{
  "loss": "softmax",
  "encoder_kernel_size": 5,
  "text_encoder_head_dim": 64,
  "optimizer": "adam_atan2",
  "grad_clip": 1.0,
  "weight_decay": 0.1
}
Rows from block 3 of the text encoder of a small contrastive image-text model, named by matrix and row number. Rows with one number belong to one neuron. Each number is 500 + 40 x the weight over its row's rms, rounded and kept within 0 to 999. All counts start at 0. Numbers have three digits each.
After each neuron's rows are labels from the 100 texts, of 14848, where the neuron reaches its largest size: "tokens" is the input token at the peak. Only what is clearly more common there than usual is listed. The data: regions of photos with short descriptions (Visual Genome).
# gate: MLP gate (text_encoder.blocks.3.mlp.gate.weight, 768x256), inputs 128-255
# fc1: MLP up (text_encoder.blocks.3.mlp.fc1.weight, 768x256), inputs 128-255
# fc2: MLP down (text_encoder.blocks.3.mlp.fc2.weight, 256x768, transposed), outputs 128-255

gate.29:473502513542566525500461506435445493568519481488478502560533577531476491504535477454516518532533491516581546493423445429469472507436508537448443500551540548472499492537507459478521514499488463505554458551556557502530498447492476510525535489546480527533420479498485507499466489472492521491513486435403487475494478517422504523503459493525550512528461551519579600541463542451486472418559
fc1.29:422489501497586478564515516461484488438485496501534489573548536557551509524525484480506520505472499544454482545486494460397537443497486517456400533451538489496473492525500487545530515468556556483535435475479469569531445453456546548479456492480522518502499508545474533405520524554509479423492494432457521598523503461525496495479509514487503439492503483588604490549530474512539478456552
fc2.29:482490412565476449503520505497514544479502508544481522547499520505478519496459517456444503505476400547522496536522581510514525486503456459430536524532458528518504518502441497415471506458471509602512486535540473557404503517461475497504546479456562480478483533461455458547460495500453508510505442498514521532480496436486495483418499438462608511456504444465552458424473503511457482492501
tokens: "of"; "<end>"; "window"

gate.394:471469578437431510434484527473488575461588458567517542524484544518528546470529471493448497516486499568528459482589434434422508439492515549480472441506480438494559498526512562498484508445471574473487540487512494431486525508479505519538552546455460527496545458495492472503462458519441463453530507480485483542497577478408537431520472494415481472517465503523513479509572509466486468435505
fc1.394:425507502560519543532462424474509528594595563548529469485518572480521538456485497545411457505460518490524540505556513486491420536555601511452422463497445569546537561479537461473454529511501535510485558558523510495461436489454448481529526490566445464470464545532512558481497467446527549476471535436456487553541478463527466551452476482509482485468493471534501495486529485413507443502489
fc2.394:489497483501504581467560499470489485528506602475502472489466469546547475515511472458455548592532567499493565474383532449450490509519492523487479471427466424526508501487534464484483523491491514499525477473437466563544572467475470481497539563494539525455488526579486508503514572500498458568562560457485533553372527552484451488472551492513527482507486525522511529513513545482514487515472
tokens: "sandwich"; "rice"; "rock"

gate.174:476558475526532478499539488454462497450554410559503580486552488507446541480522527505515602519440479468554513540489472529452488572531447535499503510482502553431491438546445510532562494492537559466473485485476513600491414524497564463552437434482512508569496501509609447439456536517517529474498510512469526492522428491487594480457526491517504546532528478493484498516528527501444476505475
fc1.174:532449548438474497498470544459528526551472609429525487474475558528496451496516459539483470543506527481452442468507540524521492482457508552465485502531546459560488601513495540497497425489501456569441560484485509448481503459543492466361476536524525477420481523494487549547530517510443497499495498579546461528451486526564462549482520495483564445465508518490496437546497552453564448488558
fc2.174:517612463500568507486499516475559553465568510458462551519547561535459452560510507498450518420526513529520490467509570448549534429472500482446572467495475407521547534530468490538470498468496517456531516487489503464578532452498478539562569464473507521429495534539589470518497451557556518472489493535453508473464529535417397530603456474446551484511478579566503486506410453550528512459506
tokens: "toy"; "multi"; "colorful"; "teddy"

gate.325:468481451549490495502498451432498455598506498498500568464513421468483446420448534422499552531441437512487508480518506520533522548491535492535476488485493558469490492465509541446478460574518499563516494502493559476500519448472429467527557496557484508542479612425538472508521556509567550520533523546501432467405468461531535510472454433553480597509421498452564580580448460533437478516484
fc1.325:569537512524460472497504513536480522613522514579505508557535564557515484535507477479506501503497512533484529522563422545538494531494482487482460473518492526463498521546552470555475456515452450521507549571514525547528534468443511500495501486443494481563494523565464583422563517445444511495581408514492459510440514464511512478505552522482468530513518445455514490567529620419517525436403
fc2.325:531453506533489450497552475515477528555475478505482542471480504541524527532515507543499509462443519480540500511454477421470506469507538501459497474451550468485529610497485548509454506511496460491450504520485541455578455508473504523496487537453446532493485564478550497502542540582512558515451429491525497451505415461509488502531519526522445471508500543422462587530522500499455449510453
tokens: "the"; "on"

gate.375:499566454452498504509537459522539440482510519562481577557544431547468549427473556529499481538439476518528512484585485470537480628486444565506500501496535507550489395530461540505464543479501507502464578501502536569463501504463481483493456519518525462519498519451576498509448443534453597489559500464539450513565493470520465535435496394478489537520549483491456387499529504504488500537512
fc1.375:510477560458469566504498471478547524532489500553528516552484517482468479583540488536472506505487639460451518453523542488491494520420473424501465517482510497540541503455540508519470455495395494513476519533524489475518479494464503466468493464543502504499484474511485544504506516468449515463596474468469557545502567553477476486561544523445516459472460525561498517477480549523457484486489
fc2.375:498489513551454441462532489501522474503439487476508469492478466495449463411511456437491464575471477539517566534477507498482458555513601466493452477484480367467492447519477581473532557492541488523482525500463511512483463454506509521510495500511529490457513563511433500631496497527556545459504511514449507547522533418482492531488475530586516564479437524435517636540441470520475477536482
tokens: "in"; "men"

gate.675:491503570498478548456451452455512568497532496565484544525461490508568575479432537495524429520460464506524533498489487436414538587549451524479552551493572479542507531511521446487475483579483552561518451492503515449504496514473540563553481516492479431433455530468513554544440456502499534470549528504472439516546530485481541513556416529555437501556486486505498453479494541541477487553433
fc1.675:400493502529465540540583483488560523505458498561591469502502528541528503520523507550427461488500498550515522482500516476448458621596469461431471512533503501589540478440524486471477520510549571514526482523461494440492443411494542510553455510524500560445537535480559452565520452455493539478481513483485507525479488518511476584490484509485559420470493533470546509446480467460467475561566
fc2.675:528530513522517506514498430483459436455443503505479524556556468486459547539479533522500567447470474513458574460509549497487479449464483484565410513513517453441483534490436496521524528541435501469537517466549427579466515471566494432566553472514526510476479428555489495508599525563414516544553509486517534537622500500454477516470525535445546520552456509569490501519448472508508516498483
tokens: "in"; "of"; "on"; "with"

gate.19:529529474541463564440485546543501418468501516504476472473503439522482509501542490479521418496541425545577466492498541466498562466492424506454479519565589453478514516557481495507499473482408556490506477477537519517586436519539500450491574522543522452554527507535494480508525489490560529447498547468454522486455495574495518453525507537411507462473537474514559511447506497561479526517545
fc1.19:498457527572491484502552465489514518514465477526461541567461438444505580564455490593541475474446472468514531463459483506526521494435442477465485504503503451559503492470487566499495519549443535459461481566568533524485516491473453489553504512479536492494449435473512446482450529463449465460546449514511485403547523576434534509502538456506567434558506571490534482455482515463512525533524
fc2.19:471526488483570528504499513520523567460573466476565565507518506503515494524485476581463477483426534495510569538502565519574393474462521508489555511475538469503457535535502525489555491482566486428486565510493534492477579444509521488459459585479495528395520488416491453488537486463478515502489463529586433513468460476475448548538496527508504482537488470525512479509536470522505468420538
tokens: "purple"; "the"; "on"

gate.141:507560483471472623509459457497520576458509542429532473560499463590468450492541519509442530521520461496536470453553448464481413521519480505485471526450559511489565431562514499508459472500513518574526534488463532457501490445464521492454484455478501516527418502540512460512530536519548550525432485457435526538546521536530389552483391534441475501574500489512553498537472497505486502454594
fc1.141:571482475495434580474507492435496418495453522507483546466441502494514481480545508398519528470475519529559448514486473521619543490474499510534536489462529503465485464480496521496445450483523432508463495436492501500453442450449513519419479548492494509563443530493414487557527473504547547486505602508462459545458422446554522551459520488538470471500549480471505531542457460525532465515525
fc2.141:514572561513555486526491521519436491529557524495481553461488525466554545496443457562440535481498583594532518477556514431441449493452473515475530531488472472482540523499509446550494536530432484474470450444514469462572453524539532457494455471503461530541520499541412497544528498562527479448470558471474545467544501555534498563512497461485486445570472459427556434536530547485467495436529
tokens: "the"; "on"; "dark"; "women"

gate.11:493528514521504488556529576517471451422526497480527546500491452483553544533511500445502518492466503476570519585521458447466576514527473607545477491566495480506492449569493453479532500546431544479588547521433519578563499474475403516563518514490503491549534425493517414469544524490555468409518497553437526516496557490465520525468514475409483562522489495531526518412466472544504548544503
fc1.11:440459551564529495528524537546456473430514495526519506510547536518528505448491451517534505429501507488458475450498509488424489488465555487447422517563469441383483567471523401510492456519525457481508495550562485515573398455502504549536430588567508573508533519508481493509480483551450501493449488566476485487524575576445545540538495484473564505500512517525546452541482500497537489494468
fc2.11:447541530525533545464516487457471514509513513450494568403540487510424443554506521479397511457602481474546565519438466527501467496396497498495550503429548443514467496472531446514539473527515552533418534459495439581423591438558569409541533500529491549559516478554525550480561476540532512522507582470541543512532468514463485431489429473498437460461549395511510539475454507501496525454456
tokens: "yellow"; "wearing"; "eating"

gate.229:541573465569475488451546514531543478535494491515485563536515436433433545518542474450439531534533488554535573481493493444467536462519474498462441448504426433462488529496464543478486534466437455461483421553528486523533502421480463538538551494439517459500511543568491515446471494584505586517480520493492500524436479476488556540480405490433543497547478493521497543556516437482487469489461
fc1.229:441449495467555528517497531457481485427556477494554453437549532550570516509467549534585523470467491424521430544498415544520454513509569503509523564559556581532446478499553437523473456499529575476517546460482521553468452581496543447472454466561494542486508458449512516526511504416436423512547495503508525420572484579509484426499530509529468492465498508519473456429500530493478537494519
fc2.229:492483509520513483546547528523441558545510568556475474513469489526544520542509536476588483544494557497472491525490490458478463516425490490539527491499552499525451431474587453538486487518524588481522460394489523470428471628589552513524454516515570492568439476498520476523527558470493461514513522489483532529506558563509499446463476488556480514522506432441555430503452540570566515563506
tokens: "white"

gate.644:532587515466521564490517500449481477512503523542483560579515523530496499479565485498469458460531515487450454447557488500427562522496441518506488518451496522526564561498536435469408436452498582510552478457464476490510469484478534486426554503478465444527461493496527539440533504511462485496501536462480459467449462511506471520520488461510488461493544466548561461491472563432547508503533
fc1.644:500539555517530553509443470472535546551466506542554462445554554449442448386488521494500505530527532485518568470492495569546520499501578478512534544478528506452461470491482570481469560467555480530466472466476490485500472463544527517531537465473466546411429477506554459566409467554553489566453541411484479557524492503467487582456502493513438549471419483499523455514554400547578535429541
fc2.644:541452507452569447386622488510470452532526538504516535560471525496554507493516493551498511484484440545463428470494497404496515534474541423521523562539524523557464555494464516513505508550470504558509534506523524510596376582484472494539447443533495560532504508509390515507471453483464472529451503455473481470508476508533517410559467451526451532511520507460454498527455553495536519446509
tokens: "<end>"; "on"

gate.478:485530501481528466467469580422514502482552545476435460532500496513513473442433544502562521457520551510509538503540470511558579433479502522530416537522565486501540495553494557563543545388453417498511518414516521518521557551423505511453515525491444448468510491505451481519460508534566489496459442507508453549449509463546490501520506469482481516484503463501515463541499487507555444537507
fc1.478:508536458497487519506412482453538528557467568511424526478467448485548480436456489502589472484455529566523562505487517549490459466557502503557439498489536530485479541513556563559533502492365477546496552499564546497525550533418500498452454458509487424418532527479552438517487511500534531482486461531495475538434529492526497560497548549478503469502548432512534433504489497422520466510468
fc2.478:537511558472541482493519445511529472501579563455439490519493555553512450452445545497507527549448565501437523512481488626545563436534588488497506560472478520456524542444563545479540513448508475479414537461549527471447590492527502443505540501554411525503530461487453509461451465472453497547498535461485509520502549430447453513496517490505424489461528479529471533550496444498537464439465
tokens: "of"; "on"; "the"

gate.49:502529510529516601493493457534418552449449503563532510519467479547502515498437482538467526483481547494478554513431505465460468576459526499538486499498484472488535495545442413526523484521460491498553520533475466505501535534475530441548500473460494502438545483442573469441427554516444465503565583535419482497453537456532530548504458531510508573567434501471464476500513533546502553480450
fc1.49:549488433426492458564502594508513545569547488508501426445513462496485449446571550542476460498518501550545507492513508485524506474531480489492503547462543426542456503380451576492439486496483446453503506454530486480512480471415448554533541529585499499549552510477492471527518485563421543520463465474466475478510476492463467447425537469495528416496513511527572521566456442484528456499448
fc2.49:459475485550498565466485438415493507477474469465529568466518490508472523461541431523477468441507518412478482414450433423484544514502508516560478459470519465438449490523534565513561473549484407495510600495515491501576555564514511488500436491470536416496470466446563524614561510550570516454463469517543491509440490547471532494516483464474499486537455464534437518503487524447493509475494
tokens: "toy"; "in"; "blonde"

gate.423:554518505549427506463476457479546464513484579528482498493477546470484537478544490505553528538536529526548575518491514464465522580534452489451462490472492479477504442511421485470499493582472525528486473471490504490529444454440539476497452507516550556508520581479552524617466563479408562418560536475468477482497473556490492505486492482491501521477552460525541462474516463495481519489412
fc1.423:416421501468557458542562606457504528476506511457520481547460515524493540492488510447511541448474430513516477504492550504501530412456440492484490482502474495529498518493533461484488451417546426531498553511475525419530491490506477512544456467423492518499539405568449493471541498506534464471446495562457513450591549482464510452569493550477511512481455501527534472456454498532507494522525
fc2.423:450559563524501479550540540411449462524478489528547527502579517505564565554525558443483535449482444538504489524424489372471511489570477602474513468459527453538512549535423440483511501518535517588465449473453475552544506545542503531535561512479473496451516445438483559398502535537540541531522523490440518464476514500542492540545474452548498491547508550479477567492563551451435512482585
tokens: "on"; "in"

gate.681:536529580460542506531405531491526539507465537555414533469462539474544556434506565537532509491459540505534536536497480529469504421544466539514513461430507484454498505492481495459480507453505531554510541451507424468455523553507478439506539505406524451478533462498500460494467467492496541538461510558429577525482615561522577492537454502395485531441579550501572510497545434528537455478458
fc1.681:521511547505522485526561484447444391462451485532461470551452472510519529591531482521561527499428496416450453477485502521471530482543386500524568556525539537473532527475547458465498493523474462474530522463493503440450405536547519428485477526436490413511516455465509503493480532477448482488473561475496463464455522512453534462476513478512526555500508440481538502410459535485465492543550
fc2.681:543528464551537533417514450524560464578506441481482558487461568479469490432448503524497501445516512556540531480531557528554574507529502447454529496591455450477513440459477568508541582470528519499526418572442502499512513526513572503577478489442494453537555522449487543468526498519422477514509507495489471510497513502492512515544512514495562456603489549478407551550514482472520450446527
tokens: "of"

gate.724:502556454484494509437520423427481469487534484525527527490500488597492529502507515456470493496470422434518530474569517508538564483496469535508528561500566465534472449497479464483492518506506555500540566406512516526480524583437507449439546469516491525553442519501540461518475559518431552455518502501559433506583396479489547522455534479445431517543579495479492473555473531580479510485582
fc1.724:423497482445526482545483504457516461511575422537518547468554507563583519514490548480465434457488392478503474502517550477446502523555515494522579492541515548501511504508503492457501509533542493509532501425459500533486597557457440482498514478447529471585477475444513559400452485457507506490550472469561470541570450489483536513474450562517500502533579551496488509530469537507463547509530
fc2.724:537436487480485517463461482526528458502486515574535482599464500506500436508518506404478532556483439518516565473505521501537504532548460586443516547513468478468581478513549491570499539461479527502504488552547538514475549550452433519456501415507456480475443461488467444464449490467527513557518518464482467426567516434550473550531524515526487527511530497536474432488503521474530549445546
tokens: "yellow"; "on"

gate.98:516448486454449528615428550507471533483458498488480495462471479462518499566508543468496527511452545483509477489469477457513472459542556514515497431556503503507436558577502522504518532547429438545505487544478510479596579482518360554428499499506483517559554479504472478476566568417559470513514470559481476517420488462552483576482473512549484541470438515554513527518525506423436483502468
fc1.98:430502548535521509488453446464547467488479489551445470508456503551504585514501523539495467489534460484436477535511573517452546507513519458472509499502511458463543461552511415495520468431502553459445512466578465460434477528486615486478447526484511484448514508452532488499461466487470552473469536477484452570598475514462530462467557514478555437496548452483511490406514511557576508560466
fc2.98:407586559479509534408432533495526509485583462520475444462529511570521465521498526471441490489547488570442556473451496475556565445484452506488528537455534469462575510549464473531544526458560460523500516463468463476476560495562582429485571535524540442518449489531526524413455445507516494491509563468499582511464516570425489459416495468435516484495541489481515447508515483574597489510414
tokens: "white"; "<end>"; "paper"

gate.416:473513509542534468565499497449448517421458546495445504485502484500396514444526512496487500502554496494496496534487581495499495507532493523545503505510628475457476465462495452453571554439489414547432516428539467516452505498535492415489478472540506487610510470572445449489453513513528512540421527448449487549443496492561478507551512525515480459476505478471521520496548462494525484554490
fc1.416:490458511472599510399481503528526503567563489457495532548545498547524514438530465455534444458511497542500440443455468510491487479446499427516540489433455469510569541541491409488519460457553501496499454515477486481534474554523509472470550510492479502507489499541510572535542549494512485503521447429484545422506472534495498493514480489556453553514470507517514477546404583460548493486512
fc2.416:538510386515532552531524429502459423450428549526428567613490538550421548498509538449510473442522491491506493483573519434502529625461416538485447523441502505481572560526511498539465505529429551503518468462609488487529428567419524502464503466556484569498504511570497443558511460513486574480539524516484451490483469497493501445510455495457493507458518505510514455518485469468515549545434
tokens: "<end>"

gate.300:552483495545439516545517518508533517472512512488497503481562496486513520478527499418493509522460483527484544497505424475476439491512529529482509437521479541486525542530438558497477496519494491562479526544458498476523596482517391472491528575458463566542521550451498498476585591452509491515543513571475418479406475467461561519444424486494507614469535471495476478593511478513416519501464
fc1.300:506476555540507506497504527500552471455475496544506508532510568525503593465504480518496482515507488534480495510482505536503554478493457527466543495462552517565558516543480469490497480482591520424528505496582481498475439492487553479570500565503513526487510460567508493541439413464436503435445490476507503524570591480468455417570534513436481480483524467511497504486460464526598464534452
fc2.300:409559520433522532486501591447515475490574552501474502521552495487480507494509523405478482477532444539452508566447547458554486478522462449525509499499520439504493550513491445502516522486527497590542496423512490522492515546571566520496528499514570435568517479560527548387520439450447491519496589504511572568447564590505504504427473469480519514548483462447537451448489535489540536482433
tokens: "white"; "paper"; "is"

gate.716:475544498489505491500455550510520553458545463425430491495484509570477543493430443491459543446558471462545497482494477492527433546531562502455476505474542486517472475481493436465548437506518489518437532504514562454484496482464547549506499543456560500562497539523492511474452508506485528477491515461450481571556511527480477511473494500487547538504507470497571499470489520424527481525495
fc1.716:537442475517524560453516587485477483504494507444505491501498495509508479483504548479516490473500573587512511501499539523479542459554507586464457473457578524475505558510520505485504453532529543539455549474557471475440452481478500443557532486512496462441396491536510522550483456522465417495457478459563525545507632500477493539485488448494464534548461553424452490518476507473590421468451
fc2.716:497542461481567542525552547477427513509499483584470482477551504478503543432466452462523520497455516467508598539475535403466522490537431464502510536408539556448495507481472484467505496474497506533462467423513454474571484473501528506518465441450536495470484466523495418471536457468495559569497489410484476496527435449558490552460494458506576541470533478488462513509481546498526426421552
tokens: "of"; "has"; "rear"

gate.45:459537517554445521509440561541438469502555495510416529484472479446496474553545569483431461499487501538508452466510481520525483512577462588490467511520537499460444451497473563516551465479473500457458549472537487525456481443527554551448463517481456509544499519471480512481510496447491572463495549510441419457470546515479514449496548551494513606461530458465588384532485517470443454439520
fc1.45:498467474481550504523481523522473461491578489495565538478560490515549510459475554572497460414513482538481492552497563503493422492486506435500461543523499558569500506562506477508486466507446493517520512510521497375531477494567429472508548512428527458434537420489543541555473489474534464522489471524505443475563531453529463505522475578512470447459518490496533521494447515524409420484503
fc2.45:437532498514550543464519449513505520462475447456486452439569459528569494517488486494555471541517470493527503571515522392461465384522507513486445494537516470551544568498463517443496521476514514507497497502522549558520562537479529497550511536489496487498476459469522531413541404484550530493533475487562486506572549422486479512511554518580491508453541510480473536487545519525516436488496
tokens: "<end>"

gate.65:593538589473483521484432541564535477498535486476467551562473477444559534510544443502560511453514450555474515564470469492438554472433493489445531536475473510504542512509497489519462511491475522502553545511541523457553458491520516501523591504447505481487485491450545469450502483453474451448549559559537539463516527531475663441488519534417525510484505447536515537480499539562517529412541
fc1.65:541533563494461533542423487502490509460598426547482473472492501467491465497512543500524539502547434444438453494499499537445586451522454466455527440445511509479499469495460444453494437499505507545528562459510455532480514440496499493443535433504520516573479459456540485541520500450517558475507559509508507533535476596589559464503524544453515494455464413494496521489526498548470576508542
fc2.65:519512482476504563435492481543523548466437448585461507528461537486530500386509451453516418464484500475468438473523419593542576473548477468544468555559487529506506509468511507473544466507507457470533479471560513463450454530516541520468552465484402423480521565457503478501459456442453499448465511546555472485501478503534586528491467534453555492497484500465456498535501480519522464413471
tokens: "sandwich"

gate.708:522524520406510552420511404525473529532525506573519527455455498492497504480499506511506457560543533517532474507560488506445493518490507459469396588477436530484502462542487489481483550525487485409450524516517521558498512515511513492413523500508510530530539431512408446478473501469584430434504493524505527541471519513505559565472482468453533516531520473484513579424492530487511555452540
fc1.708:473465452533513502471518508580503456506568561555470505437505439575500523508557529469466477534519477585570479451449441501538423475539498493505483485457454499442615499515558464508535409459492499484479552471527539501465435506439508492472495527498516454546531431456538506520485497525576490488446544484444458464458539498524476514538444534494447507488511525481515473493483473487528501458578
fc2.708:476524493503501529538527516473450528503490404569505510458531499485540495497503520518459498439517503458441479520499536512538458494578389547551455557389534517506537494446477429512555511537499458536481499519473502444480529560541457468459440486451516498527524524494475451531547493594534455438553447511406476556458502578534555503478510495571537529518483501563472521531525539506481500557505
tokens: "white"; "the"

gate.329:466480504589496526518527590557454508511519526475538475493486519489495601506517572446502475497575542531504465580511565439465565526546437485405522430523504535544501483501495434409491470458518502543430460502520479490535487412516533524476521524505547498535523523495441487547523448506496559448468565494443521582459531515512463482582507514419467498451515472480556512452513448511440471531540
fc1.329:538513481513490511488514543570523377499539503486536527433467474473445457506536497452446461521540549471491424541514498535463503420497513517448492517524450547497500480416536503512501488476520513474503457496575526540504489509481573412490507526486490477544588476518560445493497453491524485516493580563497502478475483510476505500447555455443545520413634477515495472492560430587503428458435
fc2.329:495479540541491455461504485480494465592403527515486501492472511495538493462493524486559525562562561549480447484518462503461540546472505517531503422512414602496483434543473445540451476500423499571525480518494456532570462515516528526533521482472519549527512519522464565514530458555504419535464493412469535528545517499533508529502499469463481559516501493534479481477511500472439510562435
tokens: "purple"; "woman's"

gate.521:556487466528479559489539515515425465497542479462486515544500441570457536542493547529445533463537435506473518520444483508567570500500451511459518494544620467500532431512491485505478467518486539539499533431528475510469476439549472509502547492502489503522473505510517503489415481528504523475474527491448428532468450553524586495460455488479512606542509449509537534501518458534449460493490
fc1.521:559463495481528526523465439464481453549532471540461544454489548555494492469470563520544473536491480459484538461469492513523547493481534419518527449479447482499538459486511564466491488520517489528444407470488583482479527423558406446539523511492535522460466504375568461465462449502482447508469536419508537489520513491521496452424480528553513432477591541457501551490498502550449536584577
fc2.521:475507416490504568479449522513548496566446464566394529506488551563536508457468445444544491512493494594449550455481449479527480571538577547449434503535497587424520446499499472597471518489559466460539499559537569504446517546440517514468495516471551554494509461433522455568519460470458467508517535525482509495485546470517511476525509470515462485506492495440542451513544470477494468463489
tokens: "of"; "in"; "on"

gate.173:543520500544542437464535538430490494526478511520506485493412494494507463448502491436438460576462498492496509480458471456473575463512510547513547441586483527425503493470532538393518546525470465527473431493459541504529576425508479498513530519463427476480519526485499466525381524475552472488457488500497470524438503455556592561531412501485569479526493521556519552515479493496580489531529
fc1.173:522501466570504481421517521502476515501449462546543452481475441464524487454497449477433486579486566447496527500473489452500580532530528528475523453536464561478474520519480489387534451559464488532471480523477489522559541404495448525475488526440494551533508532535412416433455538532501491523503571566522477471398487465517567547483434563522516488545453494480459582514482461429487544551480
fc2.173:559443487521516476471457422523453530522520464494497511564462503462528502527480465520505503489485479494507438486442534509443498492575483509535553519571522519468516614487483483452566516560468453526480429592493509548481491465475511540519500465449472542436538515502460513511521494556558488452482421467481477452488492428457516493546528498526537503522507499555479499535481523474425559459528
tokens: "white"

gate.660:617563487450467543484407468457452497566437540513553545528446503493436426487502503491478518473462543555476495447530508534540540522506466549510468496479515509477481457566444524513567576603453522530508536526476475508507582466478469453478520478487494570497465528529451489539460580598543515456520479508490500563447436441492531540509473469424419516510443503496510485569509457507474527462471
fc1.660:536454559519464490487523517511492524491505576545455507459533534450504512497503494554562548560492541420522539533443468475518430587476512506490530452530559481501489456439439515441523529548576480537501503507471530486448582553547545466500420520462498521457433559414473527481433518528399428555503541557478509499511486517487568502481518497498457500574491539451474392459498508495487512511431
fc2.660:489423512533509455526507569460445534535426482482529529489480481529495423540503492499543508535495545500532574539455428532484515499451460466487462530447519430501489452474516422522489459561525584538529509437472507530454569528577551471553508516490522514473427499533535532454510568496461485506496545541561551503506530487486451486507511424511491570533467465553481487546477492551507525471390
tokens: "white"

gate.101:492544576475495542465469523541490449579574481446472539479498464469506430456550557547488496486505398513492489549471475535504521515535538519487533563437442552488478438565515523515540478467442473562461554449498453544465485486531457480459479462458489530564545552532522555484440454482542597511439497409489473469493551573452489481492494542549548546496432542561497517479471474485559554555551
fc1.101:485498476476513540520528483540507490494505469497494495503516443439520473478494537437583502477453616427480463488527495496429513512515477473458537582443565531452524531503441587503490460491480549574441523548476549458570511508539597491554441524458454462472498463499495472514570490503500483484508479517470532516554493445473469548479525596489522456537446496446605408514533486515615479527563
fc2.101:476543524442476462453494528474479526487493483576457492483524478532501511457520551560555508464451431451493547467513489529587453490464550424454525492485487515500502432531506574430501502556481500470499475472472482558484479509532490499516433529544490552580471488559527538530497450538531448560535446487490563496533511504461513496533528526537453453557529508546443561550476461469521411534498
tokens: "purple"; "sheep"

gate.750:564524521539478471523492496481489545503441518543486440499456526540499499487397470537543497457490474440531542498523463532538513540511544546506507496500459443421483504486487493441486425526449474524469567472468556531501588473465490494477498529483529435523518478524435496501512564511508459494493499523477406496466588518454503538521405526564589585515458467548563481548483530436525525503453
fc1.750:412537464557451414439483486493512434522463488510525540499449515499469446464530482499452476444444578475559482468523474527507515492498472510550531487503468528586500543425522531474489550486524560529504483502506515489450426445475525460521487488523488509560548430613551461511485469481474552570509438459502436501543516483500462475492524590477505469484515504524496572568411507491548500501499
fc2.750:558430524500480519510484505472475508511524436437490469562550457478551568479445502543579566499485512394456469441516540522467428468534530508458438522482518450469464495528555529475540493515514439437532543461512462526463483501547499471433519542453550515492478563517468485460441449470462469507517481529505512439501545566555542483609509561510472472479495532493521545491534494475548501516538
tokens: "the"; "on"; "in"

gate.364:491485550451525578530431481478442566553578519525490502546482491582491438538493549484456477425492493487523437451538455502475500505488523495493452471478475555450507574576543439557520500500514500489563479463551500442454510491482503592440561485502441510510513485534570521430479533456604449504530561483526419523522472450454437479529490518471425557460522443496585436583479517481464514488495
fc1.364:435549458474491515571486493441482499507527519492528420510514497548551485506477583436455466425393530536511574480544526480495487523540543465557466573485464531483480522575544443524523487560478514503529421499490559461531549528429505552429538536529475493420535518528551430544505502518562545531537560473497474522594517421542472557475509499509468548457519450557490496532550477514553512538383
fc2.364:494552507488463594458459495518529531466575496534498503500495482506539501468555514513522556492427516455559481472511517495506481541501537509466471574532463555507529534570507524625567495454476460430540489543428548463490432504455420543504470551536513440524475467517492470453549542452532508526489458453448457444542458515524414535559534513531513407455524483559579474509452469520501453465461
tokens: "on"; "of"; "in"

gate.265:527528510511570542526526570476435495486542478457486449482525532607512551508500543458488550545490460436485437519517552445480598470577493484468505456535506520501514455529546480430521531521476560505456497424543457520493497476542458506483541476521492485544454528525501487549412471487540550435459577462509486570491498484519544455491451517424509517498491486549502437486513421525495490495541
fc1.265:498461535505487501483432502415458565504477465589509516451496522566612543544530480538478492454471432424500493567494536427489525553481458559432577557436527483540519505497501491456523447553521479511454502449432436535503562482482492485477459510467503447532478542462524542436553594525477589475602498537547385512496480493479480523486468548554482498545578535461507419510484522505541475484551
fc2.265:549493475523495486478486509485450482513513385549524547503536546542526550505477461504495507461440408498478542548534551507526460557454491503486540524547535492508526516464510524498580519502540436420523554522515484491393536467489436494492504526428424505462413466478491429524449439459513508516575565517563467473556500386446505473514543563494493481494489563487525532553451491508512529448515
tokens: "purple"; "pink"; "yellow"

gate.31:583495536564483459453466555503546449463498488464510508502479440462514542566475506497499425534485485494524519525462487431485556432486485507478498456608492440467507498510533524495518530568429553496507417443558481493560556433512479530527554539468520484498524545483462480566503521484523508429442470526562510572468514484541532476537433545447514487480548443571502539484514429510529501501589
fc1.31:461556527495560546519504475496566477492526542455493538542496433550562500456427508525579485469468508476490464436544409499544441472531582554565532495497455540547515474550529452544447516441516497478518478444524527512406483590507514448578531472467486466445477436464590531498550444534488434504521486484535476560525508527447492473522502544564503461514546470481511482444462489475528481502536
fc2.31:502491524526436518576487532459563492494489466564531495497516510496525509468481526462524523474471494406561550522547468391494469491435508514442467537473567498463490446506544526573433434497494591415507546422471491500494457541490532498494522530592541470557479458509535418483505506414507519526500562553508423487555464562482489525519506527450443570515502496490514511517497445553540521589472
tokens: "white"; "hair"; "face"